A small self-supervised image encoder, trained from scratch.
Model: 2.89M parameters, 48-pixel images, arch preact_resnet, norm batchnorm, depths [2, 4, 2], widths [48, 96, 192].
Data: trained on regions of photos with short descriptions (Visual Genome), 18.5 epochs.
Rows from block 3, named by matrix and row number. Rows with one number belong to one channel. Each number is 200 + 30 x the weight over its row's rms, rounded and kept within 0 to 999. All counts start at 0. After the name is the row's rms in percent of the matrix's.
# convs0: first 3x3 conv (model.blocks.3.convs.0.weight, 96x96x3x3), inputs 12-17, a 3x3 kernel for each
# convs1: second 3x3 conv (model.blocks.3.convs.1.weight, 96x96x3x3, transposed), outputs 12-17, a 3x3 kernel for each
convs0.7,094,200,200,200,200,200,308,200,200,200,200,200,200,200,128,200,200,200,200,200,200,200,200,147,200,200,242,200,133,164,200,200,306,262,159,200,200,200,200,200,200,200,200,200,200,200,200,200,200,200,98,200,200,200,200
convs1.7,093,244,200,200,200,148,200,150,200,200,200,237,200,200,146,200,200,200,200,200,200,200,200,279,200,200,150,200,230,243,297,200,200,200,200,308,200,176,200,200,200,200,200,200,200,200,200,200,200,160,274,200,200,200,167
convs0.8,094,200,200,200,200,275,200,200,233,200,159,200,200,200,200,200,151,200,200,200,200,200,124,134,200,200,200,200,200,200,200,200,273,200,154,200,200,200,246,200,200,200,200,200,200,200,200,200,200,200,200,257,200,238,200
convs1.8,090,200,200,200,147,200,200,200,200,200,240,117,200,138,200,200,200,245,200,172,200,252,200,200,200,200,200,200,137,233,242,166,200,124,261,200,183,200,200,200,200,274,200,200,200,200,223,230,200,124,270,210,200,136,120
convs0.9,092,200,235,143,200,200,232,200,200,171,200,200,200,242,152,200,168,93,154,200,238,200,200,200,200,144,137,200,200,200,200,261,200,176,200,200,200,200,153,200,200,200,200,200,178,152,200,247,200,200,242,269,243,200,200
convs1.9,112,200,246,200,200,233,249,242,200,200,200,248,200,200,200,200,144,200,200,200,225,158,200,200,265,200,200,200,200,200,200,200,133,200,200,141,200,200,200,200,200,200,200,200,200,176,200,222,161,178,130,200,252,200,261
convs0.10,132,200,200,200,235,162,129,200,200,200,222,200,200,200,200,200,200,200,200,209,200,164,200,248,200,200,251,252,200,200,200,238,200,167,176,200,256,200,200,168,200,200,171,200,200,247,200,200,200,200,344,165,200,85,200
convs1.10,119,200,200,236,200,200,200,228,200,225,181,200,200,243,200,200,170,169,200,158,200,200,278,200,241,263,200,167,200,175,283,200,154,200,162,200,200,152,162,200,136,133,200,167,177,200,187,249,200,215,200,200,200,200,200
convs0.11,101,200,200,200,256,243,144,200,200,200,200,200,200,200,200,296,200,200,200,200,137,153,200,178,200,248,200,171,200,200,200,200,288,200,200,166,200,222,200,156,200,200,128,179,200,266,200,200,233,246,200,157,200,200,200
convs1.11,095,200,200,200,200,200,157,149,200,200,200,200,200,101,200,200,200,200,200,200,250,200,155,126,200,163,200,200,200,200,200,200,263,200,200,200,279,151,200,200,200,200,234,200,200,200,200,290,200,200,200,200,200,200,248
convs0.12,080,200,200,200,200,200,120,200,200,200,200,200,200,159,200,200,200,200,280,200,200,142,200,226,238,243,244,173,155,200,200,119,142,200,200,200,200,281,200,164,200,174,236,200,216,200,200,246,200,274,200,264,130,243,200
convs1.12,089,200,200,280,200,200,200,200,200,237,242,251,200,200,200,200,200,200,200,266,200,200,200,200,167,200,200,148,200,200,200,200,200,200,182,200,106,200,200,200,200,200,200,200,200,200,200,200,200,123,200,200,200,134,200
convs0.13,090,200,200,212,200,200,200,200,200,200,200,200,200,200,200,200,169,200,200,239,200,200,200,200,200,200,200,200,200,148,200,167,200,200,200,200,200,200,200,159,200,169,200,200,200,200,297,249,200,160,166,200,136,200,200
convs1.13,099,200,276,200,200,200,200,200,140,200,200,200,200,200,200,226,151,200,200,233,200,200,200,200,200,200,169,200,200,200,173,142,200,200,133,200,200,200,200,142,200,200,200,200,200,200,200,200,200,200,200,158,200,156,200
convs0.14,104,200,200,200,200,200,200,200,200,200,200,200,271,200,200,200,290,200,200,200,185,158,246,233,136,233,200,200,231,200,200,200,200,200,200,200,200,200,200,200,200,150,138,234,200,200,145,180,200,200,200,200,200,240,200
convs1.14,101,200,200,200,200,200,200,260,171,200,200,200,200,233,200,200,271,266,200,200,243,200,200,200,200,200,248,200,200,200,142,160,140,200,200,251,200,200,200,200,200,200,200,200,200,200,200,200,200,200,200,257,200,244,200
convs0.15,108,200,200,248,200,200,200,261,171,138,200,200,147,200,200,200,219,200,200,200,200,200,200,200,158,200,161,124,152,200,236,200,200,200,284,200,119,200,252,254,200,200,200,200,200,118,125,121,157,200,200,200,200,200,200
convs1.15,111,200,171,167,157,200,169,200,200,200,200,200,200,200,200,200,200,200,177,200,200,165,179,200,163,200,200,200,242,200,200,200,200,200,200,200,265,200,113,200,140,121,200,200,133,233,200,200,200,271,283,248,200,200,200
convs0.16,087,145,200,200,200,154,200,200,200,200,166,200,200,200,200,200,200,200,200,200,200,200,200,200,237,200,200,200,200,200,200,200,276,255,140,154,135,155,200,200,200,171,200,200,200,200,200,132,200,200,200,246,200,200,200
convs1.16,104,200,200,200,200,200,200,200,200,200,200,248,159,174,200,142,200,200,200,221,200,200,289,153,98,200,200,200,200,200,200,200,200,212,200,200,200,200,232,200,200,200,200,200,271,200,200,200,135,200,200,200,200,260,200
convs0.17,141,200,200,200,283,110,128,132,200,271,200,200,200,162,200,270,200,200,167,200,200,200,200,152,233,208,230,200,148,200,235,267,140,125,157,200,249,200,200,200,200,200,200,200,200,172,200,177,200,200,160,200,200,224,200
convs1.17,104,200,200,200,200,200,158,200,200,200,200,169,165,200,200,157,147,200,200,200,200,143,200,268,200,200,310,161,200,200,200,302,243,200,200,268,200,180,94,200,272,84,200,200,21,152,200,200,200,172,200,200,200,200,200
convs0.18,106,165,200,200,200,200,200,200,223,200,162,200,200,200,200,200,200,200,253,200,200,200,200,200,151,200,152,200,178,200,227,200,231,200,200,200,200,200,226,200,158,148,181,200,244,200,200,120,154,200,276,200,200,200,200
convs1.18,087,200,200,200,200,200,200,200,200,200,200,242,200,200,200,200,200,200,200,140,200,200,244,200,156,200,117,200,200,154,200,166,200,200,239,200,200,200,253,200,200,263,313,200,200,200,200,200,200,200,102,200,200,200,200
convs0.19,101,200,200,200,164,200,200,200,200,200,200,200,200,200,148,200,200,200,200,166,200,200,200,200,200,230,200,200,200,200,200,160,252,200,200,200,200,200,178,200,200,113,200,200,200,200,150,235,200,258,105,200,234,103,200
convs1.19,096,200,169,200,200,200,148,200,200,200,151,200,200,271,200,200,229,200,200,200,200,171,200,200,200,200,235,200,200,200,200,163,102,114,200,200,178,200,159,200,167,200,146,200,200,200,177,200,200,200,200,200,237,200,200
convs0.20,104,200,200,200,240,150,131,249,200,143,200,200,200,200,200,200,200,200,200,200,200,200,200,200,200,200,200,200,200,237,200,200,200,200,200,200,200,200,200,200,200,200,200,200,200,200,200,200,176,181,200,200,200,200,200
convs1.20,098,149,151,139,101,200,200,200,200,200,200,200,200,235,252,158,200,200,200,200,200,200,200,200,200,200,200,200,155,200,166,200,247,200,132,200,200,200,200,200,200,200,200,228,200,200,164,176,247,200,200,200,148,200,200
convs0.21,116,241,200,200,200,200,159,200,200,200,200,200,200,200,200,200,241,200,200,157,200,200,200,200,269,140,313,163,200,200,200,240,200,200,200,174,226,148,217,200,200,288,172,178,247,200,200,157,200,264,130,200,200,166,200
convs1.21,100,200,200,200,176,200,200,200,152,190,200,200,236,200,200,200,200,200,200,200,134,200,200,200,200,227,200,233,200,200,200,200,200,173,188,221,200,200,200,200,200,200,200,200,200,200,146,200,200,177,162,145,200,200,200
convs0.22,097,137,252,200,200,200,200,200,246,258,200,165,268,200,200,200,136,200,200,200,154,200,200,200,200,200,200,139,200,200,200,200,200,200,200,200,200,200,200,200,200,200,200,200,200,242,232,139,200,200,271,146,200,200,200
convs1.22,114,200,200,271,212,200,200,200,200,200,200,169,154,159,243,200,200,200,236,200,149,200,200,273,159,200,239,195,200,200,200,200,200,200,200,258,146,200,200,200,200,200,146,200,200,200,200,159,160,254,200,200,200,200,200
convs0.23,093,200,200,200,200,200,200,200,150,269,200,200,200,260,200,200,200,231,200,157,200,200,200,229,246,200,119,200,200,178,200,187,200,200,200,200,147,200,171,147,200,200,157,160,200,200,200,200,200,174,101,200,233,173,200
convs1.23,095,200,200,200,200,200,250,200,238,257,200,200,200,200,200,200,200,200,200,200,200,249,138,200,251,252,200,200,200,200,200,200,121,200,200,200,200,200,200,200,200,200,200,200,200,200,134,200,200,200,86,200,200,200,200
convs0.24,096,200,200,248,200,200,200,200,229,200,249,200,253,200,200,200,200,200,200,200,200,200,139,116,160,200,200,200,200,200,158,257,200,200,200,200,200,200,253,200,200,200,246,200,251,132,200,200,223,147,200,200,200,200,200
convs1.24,096,200,200,200,230,200,200,135,260,200,200,200,200,200,200,200,200,200,280,200,200,200,200,200,200,200,200,284,200,200,200,200,246,123,200,156,200,200,200,200,200,200,156,200,200,200,200,254,200,200,158,267,145,200,200
convs0.25,106,200,200,200,200,302,131,262,200,200,144,200,240,200,200,200,258,200,200,200,200,200,128,140,200,200,200,200,170,200,200,200,298,200,200,200,200,200,200,200,239,200,200,178,150,265,200,105,200,200,200,200,239,200,160
convs1.25,096,200,200,200,200,200,200,200,200,264,200,154,140,200,200,200,200,200,131,200,200,141,200,200,103,200,200,200,200,200,200,200,200,200,200,200,239,200,120,200,200,260,200,233,200,160,200,200,200,276,240,139,200,200,200
convs0.26,100,200,200,200,153,200,200,241,200,200,200,200,200,200,200,144,200,200,200,200,96,243,222,131,265,200,200,200,257,200,134,200,200,176,238,200,200,200,119,238,200,145,261,200,129,261,200,140,200,260,200,200,200,200,155
convs1.26,102,200,200,200,133,200,158,230,200,242,238,160,256,200,242,200,200,253,256,140,200,200,200,241,200,163,260,200,214,200,200,200,122,225,200,200,200,165,200,200,200,200,200,200,200,200,200,143,200,190,200,200,200,200,200
convs0.27,089,200,200,200,200,200,200,200,262,200,200,78,200,200,200,231,247,200,200,158,200,245,200,200,200,253,217,267,200,200,200,200,200,200,200,230,200,200,200,200,200,200,200,200,200,274,122,145,180,125,200,200,200,200,200
convs1.27,095,200,200,200,200,244,272,267,262,200,200,131,200,200,143,200,258,269,229,100,200,200,200,200,200,200,247,200,200,200,200,164,265,200,200,200,234,170,200,200,200,200,162,234,200,200,200,231,200,200,200,222,200,200,200
convs0.28,091,200,200,200,200,253,200,200,200,283,200,249,200,200,200,200,200,200,200,200,200,200,160,161,115,200,200,200,200,200,200,200,291,200,200,200,200,200,200,243,200,200,200,200,200,200,200,265,200,200,174,133,200,200,200
convs1.28,107,200,200,200,245,264,200,174,200,200,200,166,200,200,200,200,200,200,154,200,200,200,200,200,272,200,135,164,200,200,200,200,256,143,200,241,200,200,230,200,200,200,200,200,200,222,231,200,200,294,250,200,200,226,200
convs0.29,090,285,200,183,200,200,200,200,200,200,200,200,200,200,200,200,200,200,200,200,200,200,200,246,143,200,200,200,200,200,200,200,200,149,200,115,200,200,200,200,200,200,200,240,200,200,200,200,200,166,113,200,244,200,256
convs1.29,092,238,200,200,244,200,200,200,200,200,160,130,200,224,200,200,238,228,200,200,200,200,200,200,160,200,200,200,200,273,200,200,200,200,200,200,277,200,200,146,200,200,200,200,233,122,200,200,140,153,200,200,200,257,158
convs0.30,088,241,111,200,200,200,200,200,200,200,200,200,239,120,200,245,200,200,200,200,200,200,200,200,200,153,200,200,200,250,200,200,200,200,200,200,200,200,242,270,200,200,200,200,162,200,200,200,263,200,200,278,155,136,200
convs1.30,100,272,295,273,259,200,200,200,200,200,226,200,200,133,200,200,200,200,200,200,251,200,200,200,200,200,200,200,200,200,260,274,312,200,154,200,200,200,200,200,200,200,260,200,200,200,200,144,200,200,200,200,200,251,200
convs0.31,088,200,200,200,200,200,262,200,200,200,200,200,200,200,277,200,200,200,200,163,200,200,200,200,200,143,200,247,200,163,200,200,200,200,200,200,155,200,200,261,200,200,257,200,296,258,141,254,165,200,200,147,200,200,200
convs1.31,102,200,200,200,200,133,200,200,138,200,200,200,155,200,162,200,240,200,200,200,200,200,200,236,200,200,200,200,251,200,200,200,64,200,200,200,200,200,200,200,271,200,200,164,200,200,200,200,145,138,200,200,200,200,200
convs0.32,098,200,200,200,140,200,200,200,200,256,200,200,200,200,320,253,200,200,200,246,200,200,200,167,200,200,200,200,200,200,200,200,148,167,200,278,247,200,231,200,145,200,176,200,200,200,167,200,200,236,200,153,173,162,200
convs1.32,095,247,200,200,200,200,200,200,200,200,200,200,200,200,200,200,148,178,200,200,200,200,200,239,200,200,200,200,200,200,235,200,275,292,200,200,239,138,246,150,287,200,200,200,200,200,246,200,200,200,237,200,200,272,200
convs0.33,095,200,260,139,200,273,200,200,200,200,229,200,200,207,142,260,200,200,255,200,200,129,244,200,200,256,200,200,200,266,200,200,300,200,200,200,200,200,200,168,229,200,167,200,200,158,200,200,200,158,200,200,200,200,266
convs1.33,093,200,97,200,200,200,200,200,200,200,200,200,200,186,200,200,200,200,240,200,200,200,171,200,150,200,200,200,200,249,200,200,200,200,267,200,200,200,200,200,238,200,200,200,200,200,200,200,175,200,283,200,200,269,200
convs0.34,109,200,200,261,200,200,173,200,200,232,200,200,235,200,200,200,200,200,200,200,200,200,161,200,200,168,252,237,200,200,168,200,158,200,200,200,200,200,200,232,142,200,200,200,200,200,200,200,200,200,141,165,200,200,224
convs1.34,095,200,200,200,216,200,200,200,200,200,200,200,161,238,200,223,118,200,200,200,200,258,275,200,179,200,200,191,200,200,200,89,200,200,200,200,200,200,200,200,200,200,263,200,200,242,168,200,200,200,200,200,170,200,200
convs0.35,110,200,200,131,284,200,200,200,169,200,200,200,238,200,200,200,95,200,226,200,148,200,216,147,200,200,223,148,200,200,200,200,235,200,200,200,200,200,129,200,200,143,249,200,246,200,200,200,200,200,243,200,200,127,269
convs1.35,093,200,200,200,200,153,200,200,200,200,200,200,151,200,200,200,200,250,200,200,200,200,235,256,200,200,200,200,253,200,200,200,200,200,200,200,200,200,200,243,200,200,200,200,200,200,200,200,200,248,200,200,263,200,182
convs0.36,076,200,200,155,121,125,200,162,200,200,200,200,200,267,200,200,266,241,200,200,200,200,200,200,200,200,200,200,200,280,319,200,200,200,200,200,200,200,200,233,200,200,200,163,240,267,200,130,200,200,200,200,233,200,200
convs1.36,101,283,143,200,200,96,233,165,200,200,200,200,200,268,200,200,268,200,200,200,200,200,200,222,200,200,200,138,200,230,200,200,132,200,111,200,200,200,200,244,200,200,200,200,260,226,200,234,162,200,153,200,200,200,200
convs0.37,128,281,163,146,132,243,288,200,200,200,155,200,237,200,200,200,200,200,217,200,200,200,248,200,200,200,200,189,223,200,156,146,200,269,200,200,219,200,200,210,200,200,200,174,200,202,154,200,200,200,200,200,175,148,200
convs1.37,109,200,200,132,200,200,200,159,200,200,150,159,200,200,156,174,125,200,142,281,200,200,267,225,245,200,252,200,200,200,246,200,200,200,200,273,191,222,52,200,200,96,200,200,67,200,200,200,200,200,200,200,200,200,173
convs0.38,085,200,165,200,246,200,151,264,200,200,200,200,200,200,200,200,200,134,200,200,200,200,200,200,200,200,200,200,268,200,200,200,183,200,281,200,200,133,200,200,200,148,158,200,200,160,200,200,200,254,151,200,200,200,200
convs1.38,093,298,200,200,200,258,176,153,200,200,200,200,170,106,233,181,146,200,170,200,200,200,291,200,200,200,118,200,200,200,200,200,200,200,200,200,117,200,200,200,200,258,200,164,200,200,163,151,153,200,200,200,200,263,260
convs0.39,087,200,200,200,140,200,160,272,200,200,200,162,200,200,242,200,200,200,200,200,200,200,200,140,200,200,200,151,200,200,200,140,200,200,200,247,200,200,273,200,200,227,200,200,200,200,200,200,154,200,200,200,200,200,200
convs1.39,109,200,200,200,200,200,250,200,200,200,200,200,182,200,200,200,200,209,273,174,286,200,200,113,123,200,200,284,175,200,200,200,200,200,153,135,200,200,200,200,200,200,238,200,200,285,159,200,136,200,200,200,200,200,200
convs0.40,096,200,253,200,200,200,200,200,200,200,140,228,200,230,110,200,200,251,258,143,168,200,200,150,200,200,200,182,200,229,148,200,200,200,200,226,200,228,200,164,177,200,233,200,200,200,200,200,200,200,200,159,141,200,200
convs1.40,101,200,247,200,200,226,200,200,200,239,200,200,200,213,200,200,200,255,200,171,200,200,112,200,200,147,200,200,200,200,226,200,121,200,200,129,220,200,200,200,200,200,200,200,200,200,200,262,139,156,156,167,179,200,200
convs0.41,102,234,200,200,255,200,200,200,200,200,162,200,200,200,242,238,200,200,200,200,200,257,200,200,200,200,200,234,200,200,200,200,139,200,200,200,180,200,200,200,200,200,200,200,200,266,239,154,243,200,245,116,234,200,200
convs1.41,095,200,200,200,200,200,164,200,200,154,200,200,200,200,200,200,200,227,255,200,200,200,200,200,261,200,200,200,200,200,200,200,200,200,200,123,200,122,200,200,200,277,200,160,200,200,200,200,200,200,161,200,178,200,200
convs0.42,131,282,92,231,200,200,200,146,244,173,200,200,200,200,200,200,200,210,191,200,200,177,200,296,124,200,136,223,200,148,200,147,200,200,200,156,200,200,175,200,200,200,160,200,200,200,200,151,200,200,200,200,166,200,200
convs1.42,097,200,200,200,200,200,200,200,200,200,258,200,178,200,200,200,217,200,200,254,245,200,200,200,200,245,200,200,200,232,200,200,200,200,200,261,262,200,104,200,200,139,177,200,102,200,200,200,200,147,200,200,200,200,200
convs0.43,100,240,152,268,200,200,200,157,200,274,247,200,200,200,200,200,224,200,200,200,241,200,200,221,200,200,200,184,261,200,200,200,200,166,200,200,200,227,200,200,200,200,200,200,200,200,200,200,171,200,265,200,155,253,161
convs1.43,096,200,265,247,200,106,200,200,177,200,200,231,200,200,200,200,200,200,200,200,200,200,200,200,200,200,200,200,200,200,200,200,179,237,200,141,200,200,200,235,200,267,200,200,200,200,200,200,143,200,200,200,200,200,200
convs0.44,093,160,242,200,246,147,200,200,200,200,208,200,200,236,200,200,146,200,251,155,181,161,200,319,200,200,200,214,200,200,200,277,200,200,200,261,200,258,200,239,200,200,200,200,200,228,200,240,200,264,254,200,274,200,200
convs1.44,091,200,257,200,200,200,232,200,200,200,200,200,181,162,200,133,200,152,200,200,208,200,294,200,200,200,200,200,200,200,200,200,121,200,200,200,200,200,200,200,200,200,218,200,200,200,200,200,200,200,200,200,200,200,200
convs0.45,099,200,200,200,200,200,224,200,200,200,200,200,200,200,200,200,223,200,200,200,264,200,200,200,200,200,200,134,200,200,200,200,200,146,223,246,245,200,200,200,200,200,160,200,200,200,250,279,200,200,295,200,138,200,200
convs1.45,108,200,200,241,200,200,200,200,200,238,200,200,200,161,200,200,200,169,200,200,249,220,235,170,200,229,130,200,150,149,200,200,156,200,200,200,157,200,200,200,180,200,200,218,244,171,232,200,229,200,200,200,218,200,266
convs0.46,088,200,200,200,200,200,200,122,200,200,200,225,200,200,200,153,101,200,140,243,200,200,200,200,200,200,200,200,200,200,200,200,200,251,200,244,200,200,200,200,200,200,137,172,200,200,287,200,200,130,200,200,200,200,200
convs1.46,092,200,200,200,200,200,200,200,118,200,186,200,280,200,200,200,143,255,200,233,167,200,200,200,200,200,200,200,200,200,200,200,200,153,154,170,200,200,145,248,239,200,200,125,154,200,150,229,150,200,200,147,242,200,200
convs0.47,104,243,200,200,200,200,200,162,200,172,200,165,200,158,200,228,200,200,200,200,200,163,200,147,250,254,200,200,200,177,234,200,200,200,146,200,200,138,130,235,225,126,128,200,200,200,200,146,242,200,200,200,200,148,200
convs1.47,093,200,200,200,200,200,200,265,295,200,200,200,149,200,266,228,200,200,285,200,148,200,200,246,200,200,200,276,200,200,200,200,200,200,200,255,200,200,200,200,200,200,200,200,200,200,200,200,200,313,200,200,200,151,150
convs0.48,061,200,200,200,142,200,200,200,200,142,200,132,200,98,200,200,135,200,200,200,200,200,200,200,200,200,200,200,200,321,200,200,292,200,304,200,200,127,85,200,200,200,200,129,200,200,200,200,200,142,200,200,200,155,200
convs1.48,110,200,200,232,200,200,200,126,200,200,200,159,200,144,200,200,137,200,200,200,200,200,200,200,200,200,166,218,200,200,200,243,200,200,244,200,200,200,136,200,200,200,200,200,237,200,200,200,155,229,242,200,200,249,200
convs0.49,094,200,200,200,200,276,244,200,253,200,226,200,169,222,253,126,200,175,200,255,200,242,200,200,200,173,200,230,200,200,200,200,200,200,216,163,200,243,200,200,200,200,158,200,246,200,139,200,200,239,246,200,200,113,200
convs1.49,101,271,200,200,171,200,200,200,200,128,200,200,200,153,129,200,200,254,200,200,130,200,200,128,254,200,200,283,200,260,200,200,200,281,200,160,200,200,115,200,200,200,200,200,121,200,267,200,200,232,161,200,200,121,200
convs0.50,098,200,244,227,200,200,200,247,165,200,200,125,200,200,200,284,200,200,200,200,200,200,200,200,200,200,230,266,200,200,200,200,200,156,200,200,267,200,200,200,200,285,200,200,167,200,200,200,200,174,200,200,223,200,137
convs1.50,103,200,200,155,200,200,200,200,200,200,211,227,168,174,175,200,200,200,251,200,200,200,200,200,244,132,200,200,200,200,200,200,200,240,200,200,200,236,200,200,200,200,200,200,175,200,200,140,173,240,200,200,200,200,200
convs0.51,085,200,200,200,200,169,200,147,200,163,181,200,200,163,200,277,200,200,200,158,200,200,200,200,200,200,200,200,200,200,200,200,200,200,200,200,200,200,200,200,200,144,191,200,200,200,160,263,200,200,200,156,200,200,200
convs1.51,093,249,200,200,200,246,200,200,200,230,200,200,200,200,230,200,245,200,200,170,187,200,200,200,200,200,200,200,150,200,200,200,200,200,200,200,200,200,200,200,200,200,238,200,200,268,200,200,200,200,200,152,200,200,200
convs0.52,093,133,200,200,126,251,241,200,200,239,200,200,200,200,83,200,200,200,156,200,200,162,200,135,220,200,200,133,200,143,200,137,200,200,247,131,200,200,200,200,200,243,200,288,200,200,200,200,285,200,200,200,200,179,200
convs1.52,088,200,286,200,200,200,257,200,200,200,200,200,173,200,236,200,200,240,200,200,200,200,106,200,200,200,200,161,281,200,200,130,200,165,200,200,200,200,200,200,200,200,200,200,200,228,218,200,166,126,200,200,177,171,259
convs0.53,106,231,200,200,200,200,200,251,200,256,200,200,254,200,200,261,200,200,200,200,200,200,200,200,241,200,231,200,164,239,200,200,200,200,200,200,200,154,200,200,200,152,153,200,200,200,200,200,200,200,128,156,200,200,200
convs1.53,099,200,200,200,200,200,200,200,247,200,200,164,200,200,200,200,200,200,262,256,136,200,122,200,235,258,200,200,200,134,200,200,200,200,243,200,200,200,200,200,200,200,131,230,144,200,200,154,200,200,200,200,200,200,200
convs0.54,131,200,170,238,281,200,90,200,200,200,200,200,200,200,200,200,168,171,200,280,200,200,200,200,259,200,236,200,176,200,248,243,200,165,200,200,200,200,200,218,213,200,181,200,200,200,269,200,200,200,158,200,180,200,200
convs1.54,114,200,200,189,200,200,200,200,240,200,200,152,189,200,200,200,154,200,252,200,200,200,200,181,235,200,200,200,200,168,200,143,253,130,200,200,200,258,79,200,200,73,200,267,84,200,200,200,200,200,200,200,200,200,200
convs0.55,108,200,167,200,200,200,200,200,200,233,200,200,200,224,200,200,252,200,200,200,200,173,200,161,200,200,200,200,200,200,267,200,282,166,250,200,214,200,200,161,140,200,200,200,200,200,200,200,168,200,200,220,212,253,200
convs1.55,094,167,200,286,200,200,233,200,200,158,200,200,200,200,200,200,262,200,200,149,274,235,200,168,200,216,200,200,139,200,200,200,128,200,200,200,145,200,130,265,200,210,200,200,200,200,200,200,229,200,200,200,200,200,200
convs0.56,108,200,250,200,200,138,200,200,200,200,200,200,165,200,243,247,119,200,155,200,200,200,200,268,237,200,200,200,228,200,200,200,149,200,200,252,241,200,217,200,200,200,200,200,200,231,144,200,200,235,274,200,200,200,242
convs1.56,102,261,167,200,200,200,200,200,200,200,200,200,200,200,136,200,200,200,110,254,200,200,122,200,200,200,200,200,200,200,200,250,200,270,179,111,200,147,250,200,233,200,200,200,200,229,200,200,240,299,200,132,252,200,234
convs0.57,091,200,166,200,200,110,225,200,200,200,155,200,235,200,200,200,200,200,151,200,247,200,200,200,200,148,200,200,200,200,156,255,200,200,200,200,131,200,103,250,200,112,200,200,200,200,200,255,200,200,200,200,200,284,200
convs1.57,109,237,200,200,200,173,200,200,200,200,200,200,200,200,148,200,244,200,174,267,200,255,200,124,88,200,155,200,173,200,200,200,200,259,200,200,200,200,200,200,234,238,230,200,156,200,170,200,200,200,285,200,200,286,230
convs0.58,149,180,200,200,138,267,179,200,200,200,161,200,200,200,200,200,200,200,200,200,200,200,200,128,225,200,167,200,200,200,177,200,227,200,200,200,200,200,200,200,200,200,200,200,123,200,200,111,229,200,159,200,156,314,141
convs1.58,118,200,200,200,240,133,200,200,200,229,200,200,200,200,200,200,226,200,200,160,200,159,168,222,200,141,200,138,200,200,200,200,200,200,200,217,200,200,200,249,140,107,159,200,200,200,200,161,200,200,255,200,200,249,200
convs0.59,102,200,289,200,200,200,175,200,200,200,200,200,200,200,200,200,250,200,165,200,200,200,200,120,260,200,109,254,200,272,200,200,200,200,200,151,200,200,224,152,200,200,127,200,160,237,143,237,248,200,140,310,200,200,200
convs1.59,098,200,200,200,200,170,200,200,138,157,200,200,200,200,200,241,240,200,200,200,200,200,200,200,171,200,200,265,163,200,200,263,200,200,200,200,200,242,273,158,220,200,200,200,200,200,200,200,200,200,309,200,200,200,200
convs0.60,099,136,200,200,200,200,161,155,200,200,200,200,200,200,200,244,200,200,200,262,144,140,200,200,200,275,200,200,200,200,200,200,200,200,200,272,200,161,200,200,200,172,176,200,200,200,141,200,231,200,200,200,200,200,200
convs1.60,098,200,200,248,200,200,200,200,200,200,152,200,200,182,200,200,200,200,200,200,200,80,200,135,257,245,200,132,183,200,229,175,200,245,200,273,267,200,200,200,200,336,200,200,200,200,200,200,200,200,271,200,200,200,200
convs0.61,097,272,200,200,278,164,164,200,200,200,200,152,200,200,200,200,163,200,124,144,200,200,200,200,200,200,200,200,200,166,200,200,200,179,200,200,200,200,200,200,200,200,200,200,200,200,200,200,200,200,200,200,242,160,200
convs1.61,114,200,149,200,170,149,200,200,200,177,200,200,177,100,159,200,200,200,200,200,200,234,200,200,277,200,168,149,200,200,151,246,236,200,200,200,235,200,200,200,200,137,200,200,158,252,200,232,200,200,268,250,175,223,200
convs0.62,101,200,200,200,200,200,174,200,200,200,200,153,200,159,200,220,176,132,228,200,200,200,200,200,253,200,200,242,164,200,200,200,129,165,136,178,200,200,166,200,206,200,200,200,174,149,193,139,200,200,160,200,200,147,200
convs1.62,094,200,200,200,200,200,200,208,200,200,277,200,200,200,200,200,200,200,249,200,163,161,234,270,200,260,133,200,200,200,200,124,173,200,200,200,200,200,200,200,200,159,200,200,200,200,200,200,121,200,165,200,200,200,264
convs0.63,084,200,200,200,200,200,200,200,200,257,200,236,200,200,200,200,153,200,200,200,200,249,229,200,200,252,359,257,200,200,200,156,200,200,200,200,231,200,200,200,253,284,200,200,200,200,200,249,200,200,200,157,157,200,139
convs1.63,107,200,200,200,200,200,200,252,200,176,200,200,200,200,200,200,200,162,200,148,42,200,307,200,200,200,417,272,200,266,200,200,153,200,177,200,200,200,200,200,200,200,200,200,138,200,277,200,200,200,153,200,286,265,200
convs0.64,092,242,239,200,200,262,200,151,71,178,200,200,200,200,200,200,200,200,166,200,200,200,200,200,200,200,243,200,200,200,200,200,298,200,200,112,200,200,275,200,200,245,200,200,200,200,200,119,200,200,178,200,200,200,200
convs1.64,101,200,200,172,200,200,200,200,200,200,200,200,200,172,200,200,200,200,226,236,200,126,242,200,200,200,200,235,259,200,240,200,200,200,160,200,200,200,200,200,200,200,200,200,200,200,200,145,200,241,200,200,250,174,154
convs0.65,100,200,200,200,200,237,200,200,200,200,200,139,200,253,200,200,200,200,200,200,240,200,200,241,200,200,262,200,200,200,200,256,200,200,200,260,200,200,200,200,273,263,200,200,157,200,200,200,200,121,261,263,200,221,200
convs1.65,099,200,200,200,200,108,200,200,234,200,200,200,200,200,200,200,200,200,200,200,200,200,200,200,200,241,200,219,200,163,200,145,132,200,200,252,200,156,200,200,200,102,200,200,200,200,200,145,163,200,200,256,232,200,249
convs0.66,097,251,200,200,200,277,259,200,200,170,200,288,200,200,200,200,200,200,200,163,134,200,200,117,200,200,200,228,200,200,173,235,244,260,158,127,200,200,200,200,200,236,200,200,200,200,200,171,200,200,200,200,200,200,251
convs1.66,099,242,200,200,148,200,159,156,200,200,200,200,200,200,144,167,200,200,200,162,200,200,251,200,200,200,106,200,200,200,254,200,200,200,200,231,200,200,258,240,200,200,200,200,200,200,222,200,200,200,200,200,200,200,200
convs0.67,100,227,200,200,254,200,122,200,200,200,200,200,200,258,200,250,200,133,200,200,127,200,200,200,234,159,267,273,200,200,200,200,200,200,200,200,200,200,200,157,236,155,214,200,200,200,200,152,200,156,254,200,200,178,126
convs1.67,092,200,145,200,262,200,200,200,145,200,200,200,162,200,200,259,200,200,200,148,200,238,150,200,268,200,200,200,170,180,246,200,200,200,200,200,200,142,286,124,134,330,200,200,325,200,200,200,200,229,200,200,160,200,200